config.yaml
model: "self-supervised image encoder"
method: "simclr"
projector_hidden: 1024
residual_init: "scaled_by_depth"
optimizer: "muon"
orthogonalizer: "newton_schulz_5"
lr_schedule: "cosine"
final_lr_fraction: 0
adamw_weight_decay_other_params: 0.05
Rows from block 7, named by matrix and row number. Rows with one number belong to one channel. Each number is 128 + 32 x the weight over its row's rms, rounded and kept within 0 to 255. All counts start at 0. Numbers have three digits each. After the name is the row's rms in percent of the matrix's.
# convs0: first 3x3 conv (model.blocks.7.convs.0.weight, 288x288x3x3), inputs 210-224, a 3x3 kernel for each
# convs1: second 3x3 conv (model.blocks.7.convs.1.weight, 288x288x3x3, transposed), outputs 210-224, a 3x3 kernel for each
convs0.28 102:045136060106148072101131138028196139102208117109172132145170142148126105110126118160101130140171200142123116109106065123110071097122101127089068143102116194147190118146167100108165088108117082098128152138181113155132117111107140151161135177159143101080127155156138175153112130089102102072117108168134088142154053111128182135129128168093076131161143172152163156104125126111123122115136169097145143122135152
convs1.28 093:197172183132121117103142151087093106108121161122158168166133160147122121143130116132144116167126104137079156187151174172174165161115115141124144179102143112137124136161171095139099118129136135145107119128093137143107190166151169235234130137172154109097152074109143112104105098108130140139104148135137152161126118144064118163141186157152121145097102100140093149144088107099094085084138135084143180095092179
convs0.29 107:094107130104105148075103072167157120130143154119119167112108171124102121109123132126142142180153197177165163161127163175118136181176187140098099155111070143101106189118131164150129109090100117101129102153147123155116048063115065066121067072114105119132131131124129176157142151104154169114190147132114115150112103116133109108101131101112109144092088111126137119144149146108117154139197174120098119162128127
convs1.29 103:073118147082109141080137151068096167088073121117093142146121108080152165108143169130113107148108105092127087154105109126087114124091122092120130107129082112115123137151146108114114083104081069124109106113102123146116146161134155135135155141124146157146165147116128115139152137117093097109108116131138106113108102115104080072118138092113135111152132183179157140184195145123135092170197160085111096121129102
convs0.30 097:130105113094129151106095178122124140162124128138114172147088105126124130171144164112120127103125147073110168137138048162122083132098083134138096159123118139117141149132147133167142082127105188126078199119106188156133170121056127101082115138131193189131086170138124113136141169103170140119164170169135122166162162138159111133154142138125088115104124112153107083137136112145089102114110157124117084133175134
convs1.30 107:157199163163148147169141109157138091143151107165124096157140086159151148165148154090117121093079118093095124085110174150143134138156104138146119138113119149093074090111149107113161089113163067111159079099095128102108162166123153181113110163117098177191082142155138115099130091122154142127185161123109114091122116087098124140139126164121098148155118097143118118125066080173138143110100133110130102084096105
convs0.31 103:174139163149102123099144120128086151132107077132121128104054047130125175115110141178186145154146171128113144166127133238234165129149162079076158126112142134159162093097111120119140091133105129132124133169146159156185191155158125116090110105144162151067160168151184185135151142123150108127143137134092099116132097146170151134167141110147154161097120102154127152156150148156168137158114130114139157122138126
convs1.31 090:118156159120139134093161106060078058083114093102127116138124124136143136140155128124116132153116069123142124064080133078078106124171110139159137112140124124143116160198188124114099101114128127106084119129077106167155114096103115119143099156133109154195129110130099068069159168150202185150165130143106126122095113104132143211118114161110111144158147143212177141153136110115142063101091099094107091055093062
convs0.32 098:178192161115158097125146115135101106129139109110092063171178156174146104169154125145118146159130137115153180114133122152149171147124138149167092115083079127115089195166214176162164137113117121105114159156132134130110200211147171195138139166142077030085056059096098105110116090104119140158101134143141141108111137107119137121107142120095095120116136171127155153136158127143156143177199192193207177185176170
convs1.32 104:064057061085089113083076093127178198124130147101100133160159129128115095143124117104112154146182186156109143119116127125121109123104114153129109090083108095094135158125123186128120134102130164181182151156158115141122119087107143120091087091080106116118077065071113103102167163153171142120132124129127127117138154151126115107209186178157163189148128134122120151148152163158179167130149147101124098115081081
convs0.33 099:155125192154078157140095199177138202172141174146128162055121140097147141102149104097128126130100154131119142063115115068107103122081071154113207153120128165127140189136153196131147233176184080138113073191110130156156119144113159101116158105143118106097152115124055094101091116124096081054145129111161144132096129083081124080101118108138091123121109108110121120094069113115108144066117119151148166141143139
convs1.33 098:179140127171165120096078077116127151103117156107138115173215193110143156157155153124138132166145183092123112125137136134111091153141153110096080103079079063096112174171122048103101057065067139136139120063123175135160103115119083053058114108101177188144197183168173173125171147137144136138100062070131118130164139164139115103084138144098132153121124105094097101103130160152164177189163199185147188162165160
convs0.34 097:153103134143140174090164156135129161104122211066169163127098127117133104129168149095107165136088163130146130156113144167119087122127153117164086059168115107168141151146117137164150164160139089156229136165185092088144097143122132129152146133149078095182094158154120143152102090143125118116110135125063102083149160124158123134167137166169134137183137141121071137147133118142117156115129158129112151125134160
convs1.34 100:204162178180131160179146178137146119115111093093070095128114125120102068098125119158098127195135148145137159147105114159114131139127113196179204180159153159140119136139107170150114185161175132150131110130087152149120170139210147104145125143123138095083088098071097118101112074118104085101103114142166131120162152119150142136179167139168156084124174083122121140119089068103115101086088103111092122160142160
convs0.35 098:124158136159182093128139117146180159137146094145122125105093110129152140193199133092154157101113105122141092106097155134135166077056109100089129127128135095077134125123086089140103087122119095152149135130124140115159143135142134081127096087111108103145170182120130098118109076138101078098151117098113089101133093102166065131097082108126132123132141097117099123159135147126114144131151145128171169139158141
convs1.35 099:193180106165122090124141128137104081134110095119081065113119139129116132068072118074091032120090062133106099123165152129123130096120147114046132161118140190166163063081116120158163172165158112117104134138144132113144153182171156149156114078105154172174122112160112114142115122149145174165170155161079107077132088089132159149126139146129086111135118098188179171168223205183219185113054056102101086087116077
convs0.36 102:124137102166191078091146080139141109118147120100124158138125133143167139105151142173155149111113107210173124093153180085090095087134146122109113118144062083124146082058101090084145121118138121104151123169144131185142141167107183186135167174124128162183052080112112148149088149120079147093110117076118127133144161126079105112172166114161136124154123115100138074130122116164078136080107121104108152150157102
convs1.36 100:097117088103126085151157130118110093132122086126116094082116137121144124078117128169205172102160167132090081139105070129130163101125106165164138085119147184144166138144122114109092112128137110100124112113122142094097097080044121125085164172142096080116106094126069127138069103123095117104136177127113069086126110136141157152115082124150095084140149185121112143157187179168141115106161186105126122117125105
convs0.37 100:147161086114119091085065108150149137138166186096086119093102146131134141092131096103131153126132125172113137164200158126145173110128165117095115144128105126123100115118113117142120113108122086102089140197130082110053141123098153150141066101148134131112057081119073092099086126109096122099087103129136126079142123132163157094092106137126157091103084116102132102099138107103130131102113122084078096157123122
convs1.37 095:099098086100124114166174167057066108086030076130126135107103115106151149082112150106093104104106125106125129143120102089099096116105136157161145091106063089065058100112078098137120128166167155136119126087103108123115059089092146146162167151166125070089112066139141134129148185175125124138140112129138095106104068114075124124165114115184102152171144175139147141150148137158128117127135141126109099152165188
convs0.38 103:129142127174179167194154134144148100144102055143134101139112101123117139129141151091113141124141169087115158079095127125173182128159143135127187108139126132162080082135127144131140163164167146162152190155122161159071114173159089111134102084123106078129134146176137113129105137114139111144139158088125163125131139154108101093134119153155135148135132108080120129089140150056090115157142133121119147103126124
convs1.38 099:090043081064080123080105125067112131076100113067109108126109119124140122106185124122187154121191171127188168173163150146109126138123132089097096106118156100135140160151131141154124072151125148148152196120140160147176112129118117169141151136127176188160148152167070164164130127164142143189119150173131170162067109100093120152092084055094099108112116151167134143134094123110118180151161141086114153099127141
convs0.39 098:171132158160094112117133121140134087119083097096091115063111114099130130082087143096168140093155153094086153144141122171173130154135077097148069165111067120098120108057133107082137108141156075078153102096152075084103150134160146094157150157198074096086130170100124212141115123106117098127112137184149085120153183143110216177093113141129105136123131172179157161178140157139157169128123132143149171103140146
convs1.39 110:148125125139125123108074114067084114109107129115121144169133099151129121161141136140183172175163143163147121120121123106101094126126102078078122099097169171200186121108136114144151101153129159103108196140141153135152091089107056098134154159133164169197134167144120152133180164158145160142128147130047112104112134115140125076098076097098142124142171129126125136137141161142134136114150171095126140097115118
convs0.40 105:165143155155150191154086115095108159096096161151175135138103107123128110127105120161150118119154155127148190114171218032102197114073109116109153106123137137138106162128133148168183200164115171211129135155163130088137190105132152132135155114163150126143145070123092122135157165094101152141125110120086067136139104201154069071163137093125128125137105153147127116064086121179142160120149144165154163113168177
convs1.40 097:135163094138124125151089096130148170153206109119154088073179157070146125103085120078126104054112144090151169094108115054128146068105175150170140192151129117117118096130159056107110105121117083149173094117139107076080124142176126141157084120141143119139106083111120118065077112101063061073121111123116145134188201205099082140108139149064055094105141111093113119055087130158195203137120086130084072160135131
convs0.41 101:175146103111138099140129116158183157170161077130126089086073081138086081099109103090185165076133154139129140115150088101132087134100053168096125131078131109073108121167132113089078136096113131137165058140165103099101131150151137137153145101121131154174108146140148135095119131170113173134132128067139180159133153130062135092104119104138148139171186158132129115133110103139165165200170125142108115154151141
convs1.41 097:118134140119145137111150097127130176106123148099126113149117115152064080117119103090059103164165181082121170148143116152123141128114186089084106092104125113093112102109127108121167154146154079147218083136182103141148105174168125185143142152152155124127129101108143143171141084105100087115097122155187187192153160178120161125078100099110125134175157175118087140174133167157182170099060102117097086109097141
convs0.42 099:153154131125091148161166142128152104214167158147125112150144163162117152114136100099106135117102127142153123133123156136147115135147171110106122125112124163145113198201195144113131132136131163160142172172146135104162157157072108083063110107115096167179099151137081120070130099101132157117155157162112087110094109119160163153159165168116128143104123109074118104118129055189150107101145191100112159088058087
convs1.42 100:140103136121119127146087047078092134059085115124127118137127117137145139107104092137158150137153165143155158121121141097097119102105115143126137087132173078084091145123142081085138065120125163171152169107158133157142161154159166166125122135135189185178123118141112087113175187199151167179139158142132120130127112134177175154068074085098115149116152182161146122117106062125115097144144169145165183147153156
convs0.43 096:163152141159167117168109100137172073117164125156192115091157107090067145176111116159201167120116115193162135157119151157166166120161136127092098123109061112090110087075121092072176057097136130156142132206143083079107091148114125180187125146180076122141020106126122134141089115134142160137152157170128104126132077093168121089123126151117155159139141143138142142122119137137149135125135135076067109134144086
convs1.43 086:098086118177156153156170163135152133126141157157168097158137126133103099087128120113067111134076089149128163110115108133117111122123134168138155199094112171055127157107098166150164120099113130078114140142181087086145149131128139151148116135146126093129106109120113091131086086080113130150064073153112163160102149151076131121156140148110132102153116154086155181092146139100091075061120153139167168120097129
convs0.44 099:157142153151151121091083144123113118092091149155153146125118148153134165184098107147163138086115080187159151070061138107104114153151155115103095144097093129122150117102133133116113137087104117109158097165194085100073094144147107133129109106094116076102090129128085105121091068094149131162177190148165126119162166155132204193153129143131131134144145144125150165102136136134156138158148113176159152167145132
convs1.44 104:136168181165139153131138122111129129121141168087148142106146177104159186158162173149132128193178140159138141143136142095097109147151161114157151147193170132131112207186157173170146097102075056081107106082087095098139077111119087116131131141164120077078135098110117109162139111122194166170187163111137112102111119130122136101138104124111119137130183169132101152159139174119074103125125123139103114148145145
convs0.45 102:166130149159120081141165172124084113131097076113135152112105145128162110128164106118131090116116080158155152164130118135142150088130114138112104104109102137150122173123122146100057099136140084087090177182120158161147137109131124119128097106141143097090131103088149134147146119104120096078086110131106171165158141159145145160151126130083097089072091090160134147098093125116151157145132099099131055109137142
convs1.45 098:134145154130178136125128129107136133129120135089108093115131131140148170128143172128119117158144124112138147124149124135174152103132109105108147137100121110090094085080130090069101167126077145099121112160123102127121115108130155136130157162150103066098117130094167136086105112106149149127155167161073085109060037082069074138168114054146102127136113156070118092103124119140131168073057108088110071094120081
convs0.46 102:089126146094120235135156154125146157093134135134171180229132139173122138147135174073119082060101120158147150112120092136155134185204178120100138105112106149134119095174158120141135145144069097159175141169161177167083073115094089109133137129101157099088162089139151095118138124154165117087176157140099107105133138133112110150115150134115156129118166164137151131139123113140100095122113160119119162148172191
convs1.46 102:134126159119120126067071106122172116158142111144134103139102116136172132146178165085138130123156139083096098174103099164121138137109138121125112125139122113147180065054108135116176103129132137103047172145097128112119188182097118119107147162150131097140117172154100163122146133123098115112146103090089123144147157142129160119108143056102134076137137050075121156062090137075077115167147103126088127134132129
convs0.47 098:103088094133032183132096198157145156123137109133080104126187174094143150132117124122169132122110120142135176218213164154134111152108091155123207142093121121057103135143106160148173164147128037142110077168166088122179087098131102094148187185180140195159112083132126149160140153127088088087099115158145103084122050113096103105114136161095082119138140161137107088145146118120106101120136122078139095090093078
convs1.47 103:095119097089108104154141159147129178100115108075125122099087066125131098111097067124172146122125131137094111129130116117107090154164158120142118076093093129152127162176141144181165150197191090145131104156129061089076136151156113122094127138102146153120175180153166143171089094116160130155094071098091114098148162164153129094138117123122130138121119115099092097112103115133115144105102078151154117154112082
convs0.48 098:108046147116094129134141115159168124176143116110063062116140108089116140130130106118119088075082059115102086148097098134134129122150104119084101131118133115081094131112106113093083129100092158172128132158149129154131155145172135122173117083098107152173131134117155147096072114139086129101096122103199142139136139123142145135086141103047040096112118110128146181116155170133137157116153134146184145123160128
convs1.48 105:113123095128154158128106151142159138123132116137110073137177157113135130101119132117101071112103108084058077106136104124127111093099108131144104047084106045099140077086065076091076129163110119149114086132117091123161111107118144137145129127152133120123093082107086089129079088085147160184175202192199201179165199170119113104102078085096110113077072116121151144074096090135132118122113089109133141145152175
convs0.49 097:107094163128100186170147161150069114128083166166131210107085143110120139214182156107144107139093137154072118093103144111140156116159121120122129102089135128163145147127122130086152163119132111145149145152117158198109105184135129127130146135103095131116093117150137138131167159162114153158101103075121146145118133132110118141090083117101107072132161122136122126118098129072109131089118138076082069168131114
convs1.49 095:144137097154109109107129115115130150109145128109094092101137198091131154098140125133113112111100094103126125146154168173149163137153138137167128093144149103167152124109119155112101186186162205157128185148110075111132094067067095171125098148136140120128169128112156156116156157169170163168124206151186134155156119123162136103167133107157142121117107128116116149113118147125116126151149105115183146121158188
convs0.50 100:096172124170167098095143148123120100168148119156118143067116092084110135101049126102116090119100145111124144148150128130140200044044107118166116136131087109086122120101146112089151129134127130156211123136165159089123144186137138180105118144148120117153139143189163162145158147104180164150106089165171146117138118132078119093158116093114132194101103144157128086207156071164128109157163157146152174114129142
convs1.50 098:114156159135132130170082107127102079163142137213156160172127065165133114177118066106116141109138174141144147137088061078108130105151107091101109132103089128119105129093137147122142172132138155121164174100154191092129134074113141077110178122116093094145125176122156156061140154170135112102096069089126132113156161123084121109136188140161193186131147086030081077098073071175153114172174138191178180123079112
convs0.51 098:129095127182149139123071100121140143108166156135119112132068086122125142116104133159145102151124098114148138176106079150104143128148171166137141158140168120148164117081099114111100129114180118123091166195151136223176123132138193154121128075101200134110158130158124120134169126118151129127105169142113086130139096165099121122123117079063072088126126155131107117069064071105122123139159139155189104147179147
convs1.51 096:127129120132119117139173122114118109139137103096112116129148122139119170138131164189175188128093113092119151074086150088112126173200173130100136101079110114053081068060118110062111138128105151146114117116075113134152140133133126118072164155114086090135129086096139159129157162144126121087149171147083075114139130104164143144134118110134127112093055081104112104133124100109120100225205188111118106108116088
convs0.52 101:168138149180092186147120205163151102155149145143164163141156098134206114103153152167131132109118120116180153163082078095081105160147179129064102118092161161151168136121116129122095125133153201096160125078111130149088067150185101107151125124144177137073159053130134091165128116089158149104174151074134067122163138177158154193153150142127150138103119123144105127106113083094120066110154128121152120121133110
convs1.52 098:067106102061114043108108107140114094111107090176135130142139196094134147063053152110093168115113136101072097115107097152163119110134096168166126142107102183171112191196123143118111138135135086113100170122085136109107114136149181158132133113128122201179117155099130104082171123079134098098165093093151127130114141187153134144128137111174129101189157145135124127105073059166129132156130119153136144111107082
convs0.53 103:117152132167159163179106143139045170119107141106109178061104164119155160156125179128120114119149096149124100219098120219140123225178123136142158157133144149140112092087148128115130093102123155122222128116205157082164081110146085115140102079118147158085093100133113097143142070141133086160185127129154162133108101076150124124127104120134143118109137122134108165130087134161100123127108110134160181117158166
convs1.53 105:137195109094147147102126168124112122051129115042128118124112121118109131051095156190154151154140152102138182145108088113141108083120117129137143137186148160165144083104136089103119123121113112163092082189065081224131123146186098122158099139143123095114157111128154140147098143185150161162145091124212158142177167125150165167126136181112130205126164187138145131121136138142139170108085090145122125147110134
convs0.54 102:108153100041107081118118123130112103143098098056077094179147157147157117141126123165163180134109113116086093118138152144106113090144084164145125127059086134125099135130104164131127157135137136173145150135119082097070113113071120129111153153168069101137123173178159131200124136151143099083123122113095117133082132123120122143140097075114147155116103086114115118114169183096168139150133156141124157118113129
convs1.54 095:084109121106121132135161182102138065128145092139121141052078080164115120134109095141102149104073122100058078071069093183150148159113131138119094131107134076076149104072069147140123163144153129147110109116143165119133142138130100088127108131147107100077129117097117128173093140140104109089121113102106071152124084155098077107176140143224131083220216141164155204162134159150133124133147102165165178125105136
convs0.55 096:098097100150129101081123085095097160103118122105082085099083099115103118133109147140156124099124087114129152133189136150168140137160144085169104093171080121100131143135176168145168140146164135136200137177111151122112156144131069093097093092131159123114093061073059049072144187198088141127131129140112119095178118129116099137133118124162153135086089119138125143137150129107102083144114149175145144147134138
convs1.55 099:128142129121116109130112130169155151086112143100145124097126148127144173124168154119124146064062088147158160140149122180171141125125114104097085107103112075060084138165148122120094095109111159189179151143125169149110145117137136137119144140120153138100126091074117114123107136140112130118151147136194200184205189143158160122137142178133135149166140112161156127101114095098112125163131102169152121163164164
convs0.56 099:159141159105105129088086103103181143127123157105123149142124151098129137118184153116117146125127134112087044183167188097138155126122151097076141064118143119111119128164138091085068121106051169116145125119131091120118161140148118128126108102117127094113190162160153099106162070167194112149132093114082111124120142097166109143130102164115094135115106104164133172132143154130103126113113070083095102111121142
convs1.56 098:092079091135149106182142125172164155112081080098096100138134184155108153109096112123141121115108088063046079092106125102108135119127149123049104138132157116111145145182189145143130123136114144108103127095126108154146155122176130131170082091099165190160140102104129121152113153114133161133133191198159156157131078122037057074142108152140131105124151155107121130147140131176132124143158136118152106111163150
convs0.57 097:165172146135141107061102048131125164127122149143110113091165120128165135157182131100104085130121118121134159152155139122127118115119139159122172121136147148162153097050065132097061145105134118105112109152160116133140164129168151112158077084078129135118118146113092146166131093145139125156085114106140170158070144120119160105165167203119095102135168149114103129164155153093136106095104057115114105130115119
convs1.57 100:091086161101133153106111118098101133088107137091093127119130136108141124113118105143200172154153121134137137131116130113108128118115158156154151129129127103120101115123158098078109115132109121126139104096087089087100126125116102074110119101114078158146142157109159144118094124097073103124060076040169194187146148127137149143157138150117121116139147129080128101137135092157137121116127129149109107160162149
convs0.58 096:118159148135136111136122181176132082132122088077142121097086093079110087122137127082108123103105063111077076165173149167140178126148180136092120166097130134159178148164146052064053118056088094142116118162137081129110144135132100121105124169153066107111124102123124116078072117112119085121049092120118135120079086135088110139123127128084072106110131144143181124169154165119141111134120109115131083143116192
convs1.58 101:161162162085094135099085132134164106161151064126146115149107146134106180158134204116129075146155143160135105093096097107133135183171185211197166171156147164186179105097129112117097107111125143156170161118151154107130097129106173167220140105140188133111181134133145139150126150138071090104119126124077074074170194153166168182075090110079089137079106112186181159094089126119122139129102089118104108125087130
convs0.59 106:092032057113117074140188139168122109190121096161109107154130187117140154130198105155190227102089137186151105075142130132162143079145113073114137107139128095126092087062099150143091178095115022162087160197163094108089107083035039140109144126115100082091140080135167117073172146143134113159105114105088136118175181202130177141121122173081066149113111107098082090153146132108145170164134119144133131117142163
convs1.59 106:138159112186182157177182100151191186107141086158166124105090106160164127155167141185166177139199164126170149150164156117109145113070160121134104160205204140161134137105120097122153147182143102065100122084162136204116134124180143146204136191142155119085114125147123151153173173115106144166128130117154105140129153151158134129134185192125118160103114163036099092061119120111178140143162162129118154137165136
convs0.60 102:121135138125125134142161117177119122125101110100103069135120130114133081136145132109101143126124150155144144135110152129160193119184187144168147153155094149161134104135151107094146152144104183146099139174152082127124093149111106127127137099100105113100145144048112125129129119126162109106146108113122148125140127134092089109138101113126105113117139116084130134056066093117109076080133186108140174123116132
convs1.60 113:106060098112099115097103109073129078121167117136148131135106152134146185174136142099078113088060078098109110121124099143110092159131123105100154125100164083067153107114143108120138116122139113109129135113119149080124121109180137152174120133136124109104085130155122123122130164145159189157154194177103179122096109080131116131161113132185138162172138168191195193169136146176136127149146140144170194161169198
convs0.61 101:150143194166164153166145170160141164142157183086093068139119100152125089120161162095101111117172173096146113154124160136090111124063112200133177142100100159145156142165167112190140126158144157102132133114157128022102166117090139100089152133126119101095157148170110126101120124131170099123155155193132134128188121153128149107162133118174127122128116115143185142140127131146120125129111148122154152120139154
convs1.61 103:123132144175154144166162128120145136137157105100068076115102091145151111125152124113098075166151151142131116127174094131109078182155133111119150140149149098134126124129088156146102167163142126104126168176167140147139174145154117117117109086099151159107089133110152193139114121164063094104140170137164129086127169158117121162168161179193169155085076072113114103123149102115151139137160123142129129130114114
convs0.62 098:079157137125165186144149157113078107104072124076111135128122105129130100137147130106138126062075070129121093125106149176166192169158155081100084139133125140165108138089082090092102093098102104131147115099091074031066116143151141145144127115109123144117123186140132132138152151165157141167109105149164168176145211167137125074160108131138120130171208188179161168136173134139145179143124144096131177142139143
convs1.62 100:150168169160190194134157166106136208160176182163175178149137129176169133157170168125099100105126129069116137152148133143179158125137155135109111132096084097074121105136103071104091089093096127114108142139147163152126183162162120130138089089088187132134150147131138147136100087095120088089119130146108080111116116132090129133137133131146130139155195190131116131125094123132110128119106136113117164115098126
convs0.63 103:109099119197210144151165095139128121131137112103156165128147142149140086145112114103131074166110111138103145096143145145125105142103085108102116168175160143116099071080027142110085052083088087087118099091088115177126146128113141130147177164125086184146130127121135151111110142137123159135168146114104175125121130115111166128132132127098139097173155129108077126174173149161196146070101131060077121106107109
convs1.63 105:135117123100089097098121106138141141134111130132118154135147159126154129146170142117114109108127143149177169179138127114137157138129164176128129205190194159180154208246184139148143095110077152156163150114126137117130127125148098092096119129158193169131153126085140155165117124146100104070052047036126130126125103114165149133107097097152143125160143156153160146109119131087158147129111113104115144100092114
convs0.64 100:119103133182100063154115144098099163139110091177132108092072058087075125121060090094097141094144154132167132154118105184131152138087121088155120169150097136054019202181184151144179128132211165224233157115214115074210084130137126141121164157158125068135100117076138159118130113111174131142143121069106177116112110094122124120134089146161125201092092139107113090140123131203153136171130134158183195140166124
convs1.64 100:101098086134119117125142083136162115117090107100095123206146142131123094116082119161161095119166124139139148117104102132127117159153114108104119128127086133128084165153129135160097191121055125153134124161087111163134104098118083064074102086111155124130130127077102108088125130134142145209145170189163154122153147139146162160115121139065112145130163175196178213136133135135124143102134126150183137115091109
convs0.65 101:127097143093125112147122127095154123139182171096171151120116180075104169130116132119109136110122141168157172174136191179122147171101084159072122176140148171186139160227103111114048141149106115103149127156170091106124106109107114131064100127098085100112161118178141146181162134157178209225195158151046027100103091079149133078137145168178147151158126162102092048123143120137086111093136117070101124134099153
convs1.65 093:108108092089081114085119129170183180090134156121137125088104086100130111075191149145148167129144142174199173148141120117110117117127109128104133092046079098079119169138124146146135093168135097144123104131129113111122102101100145122138168128128101109148131076106142081142084120093118109114160125171122113145091092130158147146180176134149143126180159151133151105120120108106115143131120176105130154119160175
convs0.66 102:133123117184168146134122122146116143148126109176104103149186158053119128000043115226165145181157156148131163098116139107083099134067152144131129142129128156111146157120100150136131102085137163184163047147093073119162124149121126123133132167125125108093105158140121148153142174153119133139127086129122123074094138114094125122083092097118117094121171148156146150161102105201109106166146147154135157132133180
convs1.66 108:142139101123147118106141088196140089212147172152162161188185126158126149182113120154145095133135093112072049058096078081166157149126100109142170116133145150104096047105125084096083149090112133104144105146164068078091151123154126124105107108076102173169136115133130126106133145159119125123113121112182160112120090066093108073093115139096109106130153112163192182136131112099088100108106123130160137131130089
convs0.67 102:057136189173161109179127081156107043177102097207172104098068086139138153116132104084121122102162155112115144142156134125126102167124104168158161175129073090120112103109161144120114155120121179132129154166107132191136141188112183141107115147131120143152160160083159128092155162125177137090141166105121084147133146092083122111094117099129107122168126133170200147167153127082157155164153188149120128128161132
convs1.67 092:120122101124114154169152237159153133157144143171136139144105104107080072080067121122091083131111097098140133124113128155118088120087183105153163102164163130153151138123102168140072092079093169149093135157128143138130195203138134140127122121151194108055157119132112117205104108104176155136125133132181111114151123060127103114131132072152114069196174139090094079133106112132115093104174132133172105180122136
convs0.68 095:112107161154096117176102088119178156144169138139136131138129152086108130100106088143135127156162090163137053108124129088103130119150116118155148111117133139154140154145118166168153162128089200084096137046065150105069115136159151134158162161116105075152069087188056107168151105123156103105127137097032131182053124218058147167159115152135134139119151113148170178139174131154159072176127083204139093155138071
convs1.68 111:118156160150167167136146168106094162074117118129151163144132136107109118125110105075131131132091093138100100157155105111125085105128120138094131115102120146137120059086131065119174094156157104091113109116094119138111106086094084093070123117069173144124120145124131132067130105117097068102111082105123120130071109133138129151099114147123136123187172169181171117169153119115113110105099141127133119089081060
convs0.69 097:049055094162177148170126142170109086154141129145183151127115128148153117137137148118097121122099088087148124087128091081111111106084072134137166149176148127109147108126151169158166152130182108122167098088176085122141090094091116183130164175124130089145099105136080173120137159132117161162146154146117110107111134103110113102096107164146157115126141131147191110151176147122148119118115172128162125122105105
convs1.69 104:109135162117169161113178145118127121114101121132156139148127158154117118125153124096118099137129152111127119154160140158161140125110149095043091102050082159140120154151130153129134132127143104075132092040097126100127140090117107048098135069082122079062082105076116149149171169144151160119128136138111111138127146159126135133145161145084078099122134128109178179112140103081116124076050068126087098128104116
convs0.70 099:130129179130114182181103123111112162131138140155167148199184107212137130149122144132118116106063091090088063158137132149164132085103124119139133097114137173138163125117141186164193133146182127129181122177181155206132159158192150132147123104118178138158151123166132114121146156089137165129117122119138076065115162114096114106096084143070066118086098097136138100116134130147098140122103097168112112145147063
convs1.70 097:148154149137173182102120136176174147158140126156117080166129151109140130122125124113138118139148200150200177071093076090124126154116132172202178133137096084104106100122051159146050169192135140101108096104100080125078126119114121112101145117104123129158113137165148184087146092135121139144143128102133163143147141136115160104119117123158182122135150097173166116158122117132139129143122130107150156109139154
convs0.71 101:116140138098107124091117145114138060147108086180140159154115127156125116184165144170158151162165137138092088123102070102121137109112110212166169145119170150137158105090070118112076083072170144158125120133128120126151173164131161178134106124157123146140141185176076132096133161133166168141107107104127108116107125128130180103151124107158147114114166125088108133091120152071137149115119035183147141201214166
convs1.71 093:119157145143173176139151142066086096095103073077134087113125119159145138120133116125140140149136087131112063177183200092145150102133115133138103131167163180205189084096098099079084167152164124121144141100142123117089095077092108100095144136093114122113119120107119069090107084098155134131132114150154124112141077117156139150088071079135158133122088104129133165137126165154140154160173234143139174135127130
convs0.72 098:145120122160113125208223198076094127137121123115154209109125155149106113151142157119129148120148080088107080152108124125100143163122134125102136094107116083050074078107098138157158143148179178135123125073092093079108141063043139126097104153146101097126077122092093123136159137151130155096139130093116138147155119190208124174138124166117103101095086112145138125139126158139141135120129081104121087104103143
convs1.72 098:135146134126155197180189150200191154139158132117115100158185165115154154108105075205178195178172128130131084127132123104137142151145146167110135095052101125076116117149179132104150158130111158155144178103116196105095102167177101109124160166127099117117159137124129103140101127117091119133157135156112086070153130161062125112129123128182165145144133103120134162121129124101113086141139114082107104074109084
convs0.73 105:104116088129128111084132112180107157152110130149107109132130096124137148079123141184139164140131129137115129119123135132135133103078116158107123110152153097115151129080069116106000054066114152139165046125097060124126105108134098107098107130124193117076125149091095194142090121180104122175089092123091140106114149108092071118114146108126139108139129116155149123130110100164114145134143199138157191096139133
convs1.73 099:191131117182133120163077088113081082129070130122105104121126124182095078223090053098131081119131087109026071164150123092133108107139195166095097229136093232169102086127142119111072089070054119135113151145155183078071143130137148072099156052080118126148136132128070086085136127128186160142177146114124173171172154150155147152060075102086119154077156116103134126081114126091144119116140099176107087194143155
convs0.74 100:143124098139123123150122126138144155129155168093091155138122132094108112115148129107153171103118153108080105092106088177172092120145066093138092113129126113115095125102125090077170063086113126167137064135140121176163116127118141110144214163103108117106076097118191155106111164169112148141119145131109136081151070049135080097143129107147151135176130126128140166149155141146128094090093155141119159124110111
convs1.74 092:145170149132154124148155125151099092157155118123143148150113086154123086138148098119120111135083120097128170194192163124109148110110132140091157154144122211155151107113113115149127124121101161109094149107121147094090175149153133120144124096109115096126112095130100079112129097139162096121143117127178137152177162187118103144115092087146130131139092137102125107113151152081105128105128138169171125138130156
convs0.75 098:151152120119146129118140136123111131100062098099127125089115153116158100128140130151173094185169108139076125125122122113162121137146119111116063144161163073091151096142156105091113138118132086072100071068108146206136154146144128136143149102111117129111121147131109101136124093144108043144081124099119171194135137063075103117094134137151161184132110150136144110079095138100136117116131131126090127121116097
convs1.75 092:137161132147132101192100081139108131087097139130127160100116132126138154102106149082115149072099135104123155139115133120139149141145122123154145132206175122204197156138135136129127110145176122159143171183189209202178080088072091130162090137158149101090123111072123133148150159196179140151102144168104121133145131138187188177119100113154117128146111121083127149085123110137143114149132102123134094174141176
convs0.76 104:176111133111134157113111115108085132072076129158124138199200092184171105070114112149073080110104096110163125116074074131118173255184135133109072127104077142171097133117124140151141119152091144122143040119189079128146182138181123141139130136139180171108118168177128145112148113143119158151171131115139136098126085136102061063119100076106103128104120117172141184115132175146143178161147128141116128140180142
convs1.76 109:158127166099056105138129069145103100125077094171126117140194212048129220118100144080105182085141177112056074049131041049172153171180138130124114116159109165167120091164148100125156164142182115111168066104142078156127153087126116107134128080127112098116051099116205164150110115112114152140117139134109107061116136160112123112136120132152137098156168138140119160127142179178128171075129172067139125133141141
convs0.77 096:091119139149118077153137077141107079177127080202108080151131082125138102110136099184159147160126155180161166146147149190149138184164143132126119124145156139126134185174156109149148112138125104091120074098130080070119094132117094081087106123106158094105167112075154115069073128184117150160130158138169156105146177134094143141121158105180181132136180137151162141133136099138143123103119153130143135108133182
convs1.77 105:112146123125154159118127145127130152159194157156193165088090099101115103106137121178125104127093085112097117101085106080094115126137167133167155121094083116076109131082072143102074149138123112156177140151168067083111132117113149137116185175135131145154124131173124107154171162189123129150081102093142106140090085109110110087160128120112103122128133153166139202114103152109057104119089123148134174121109168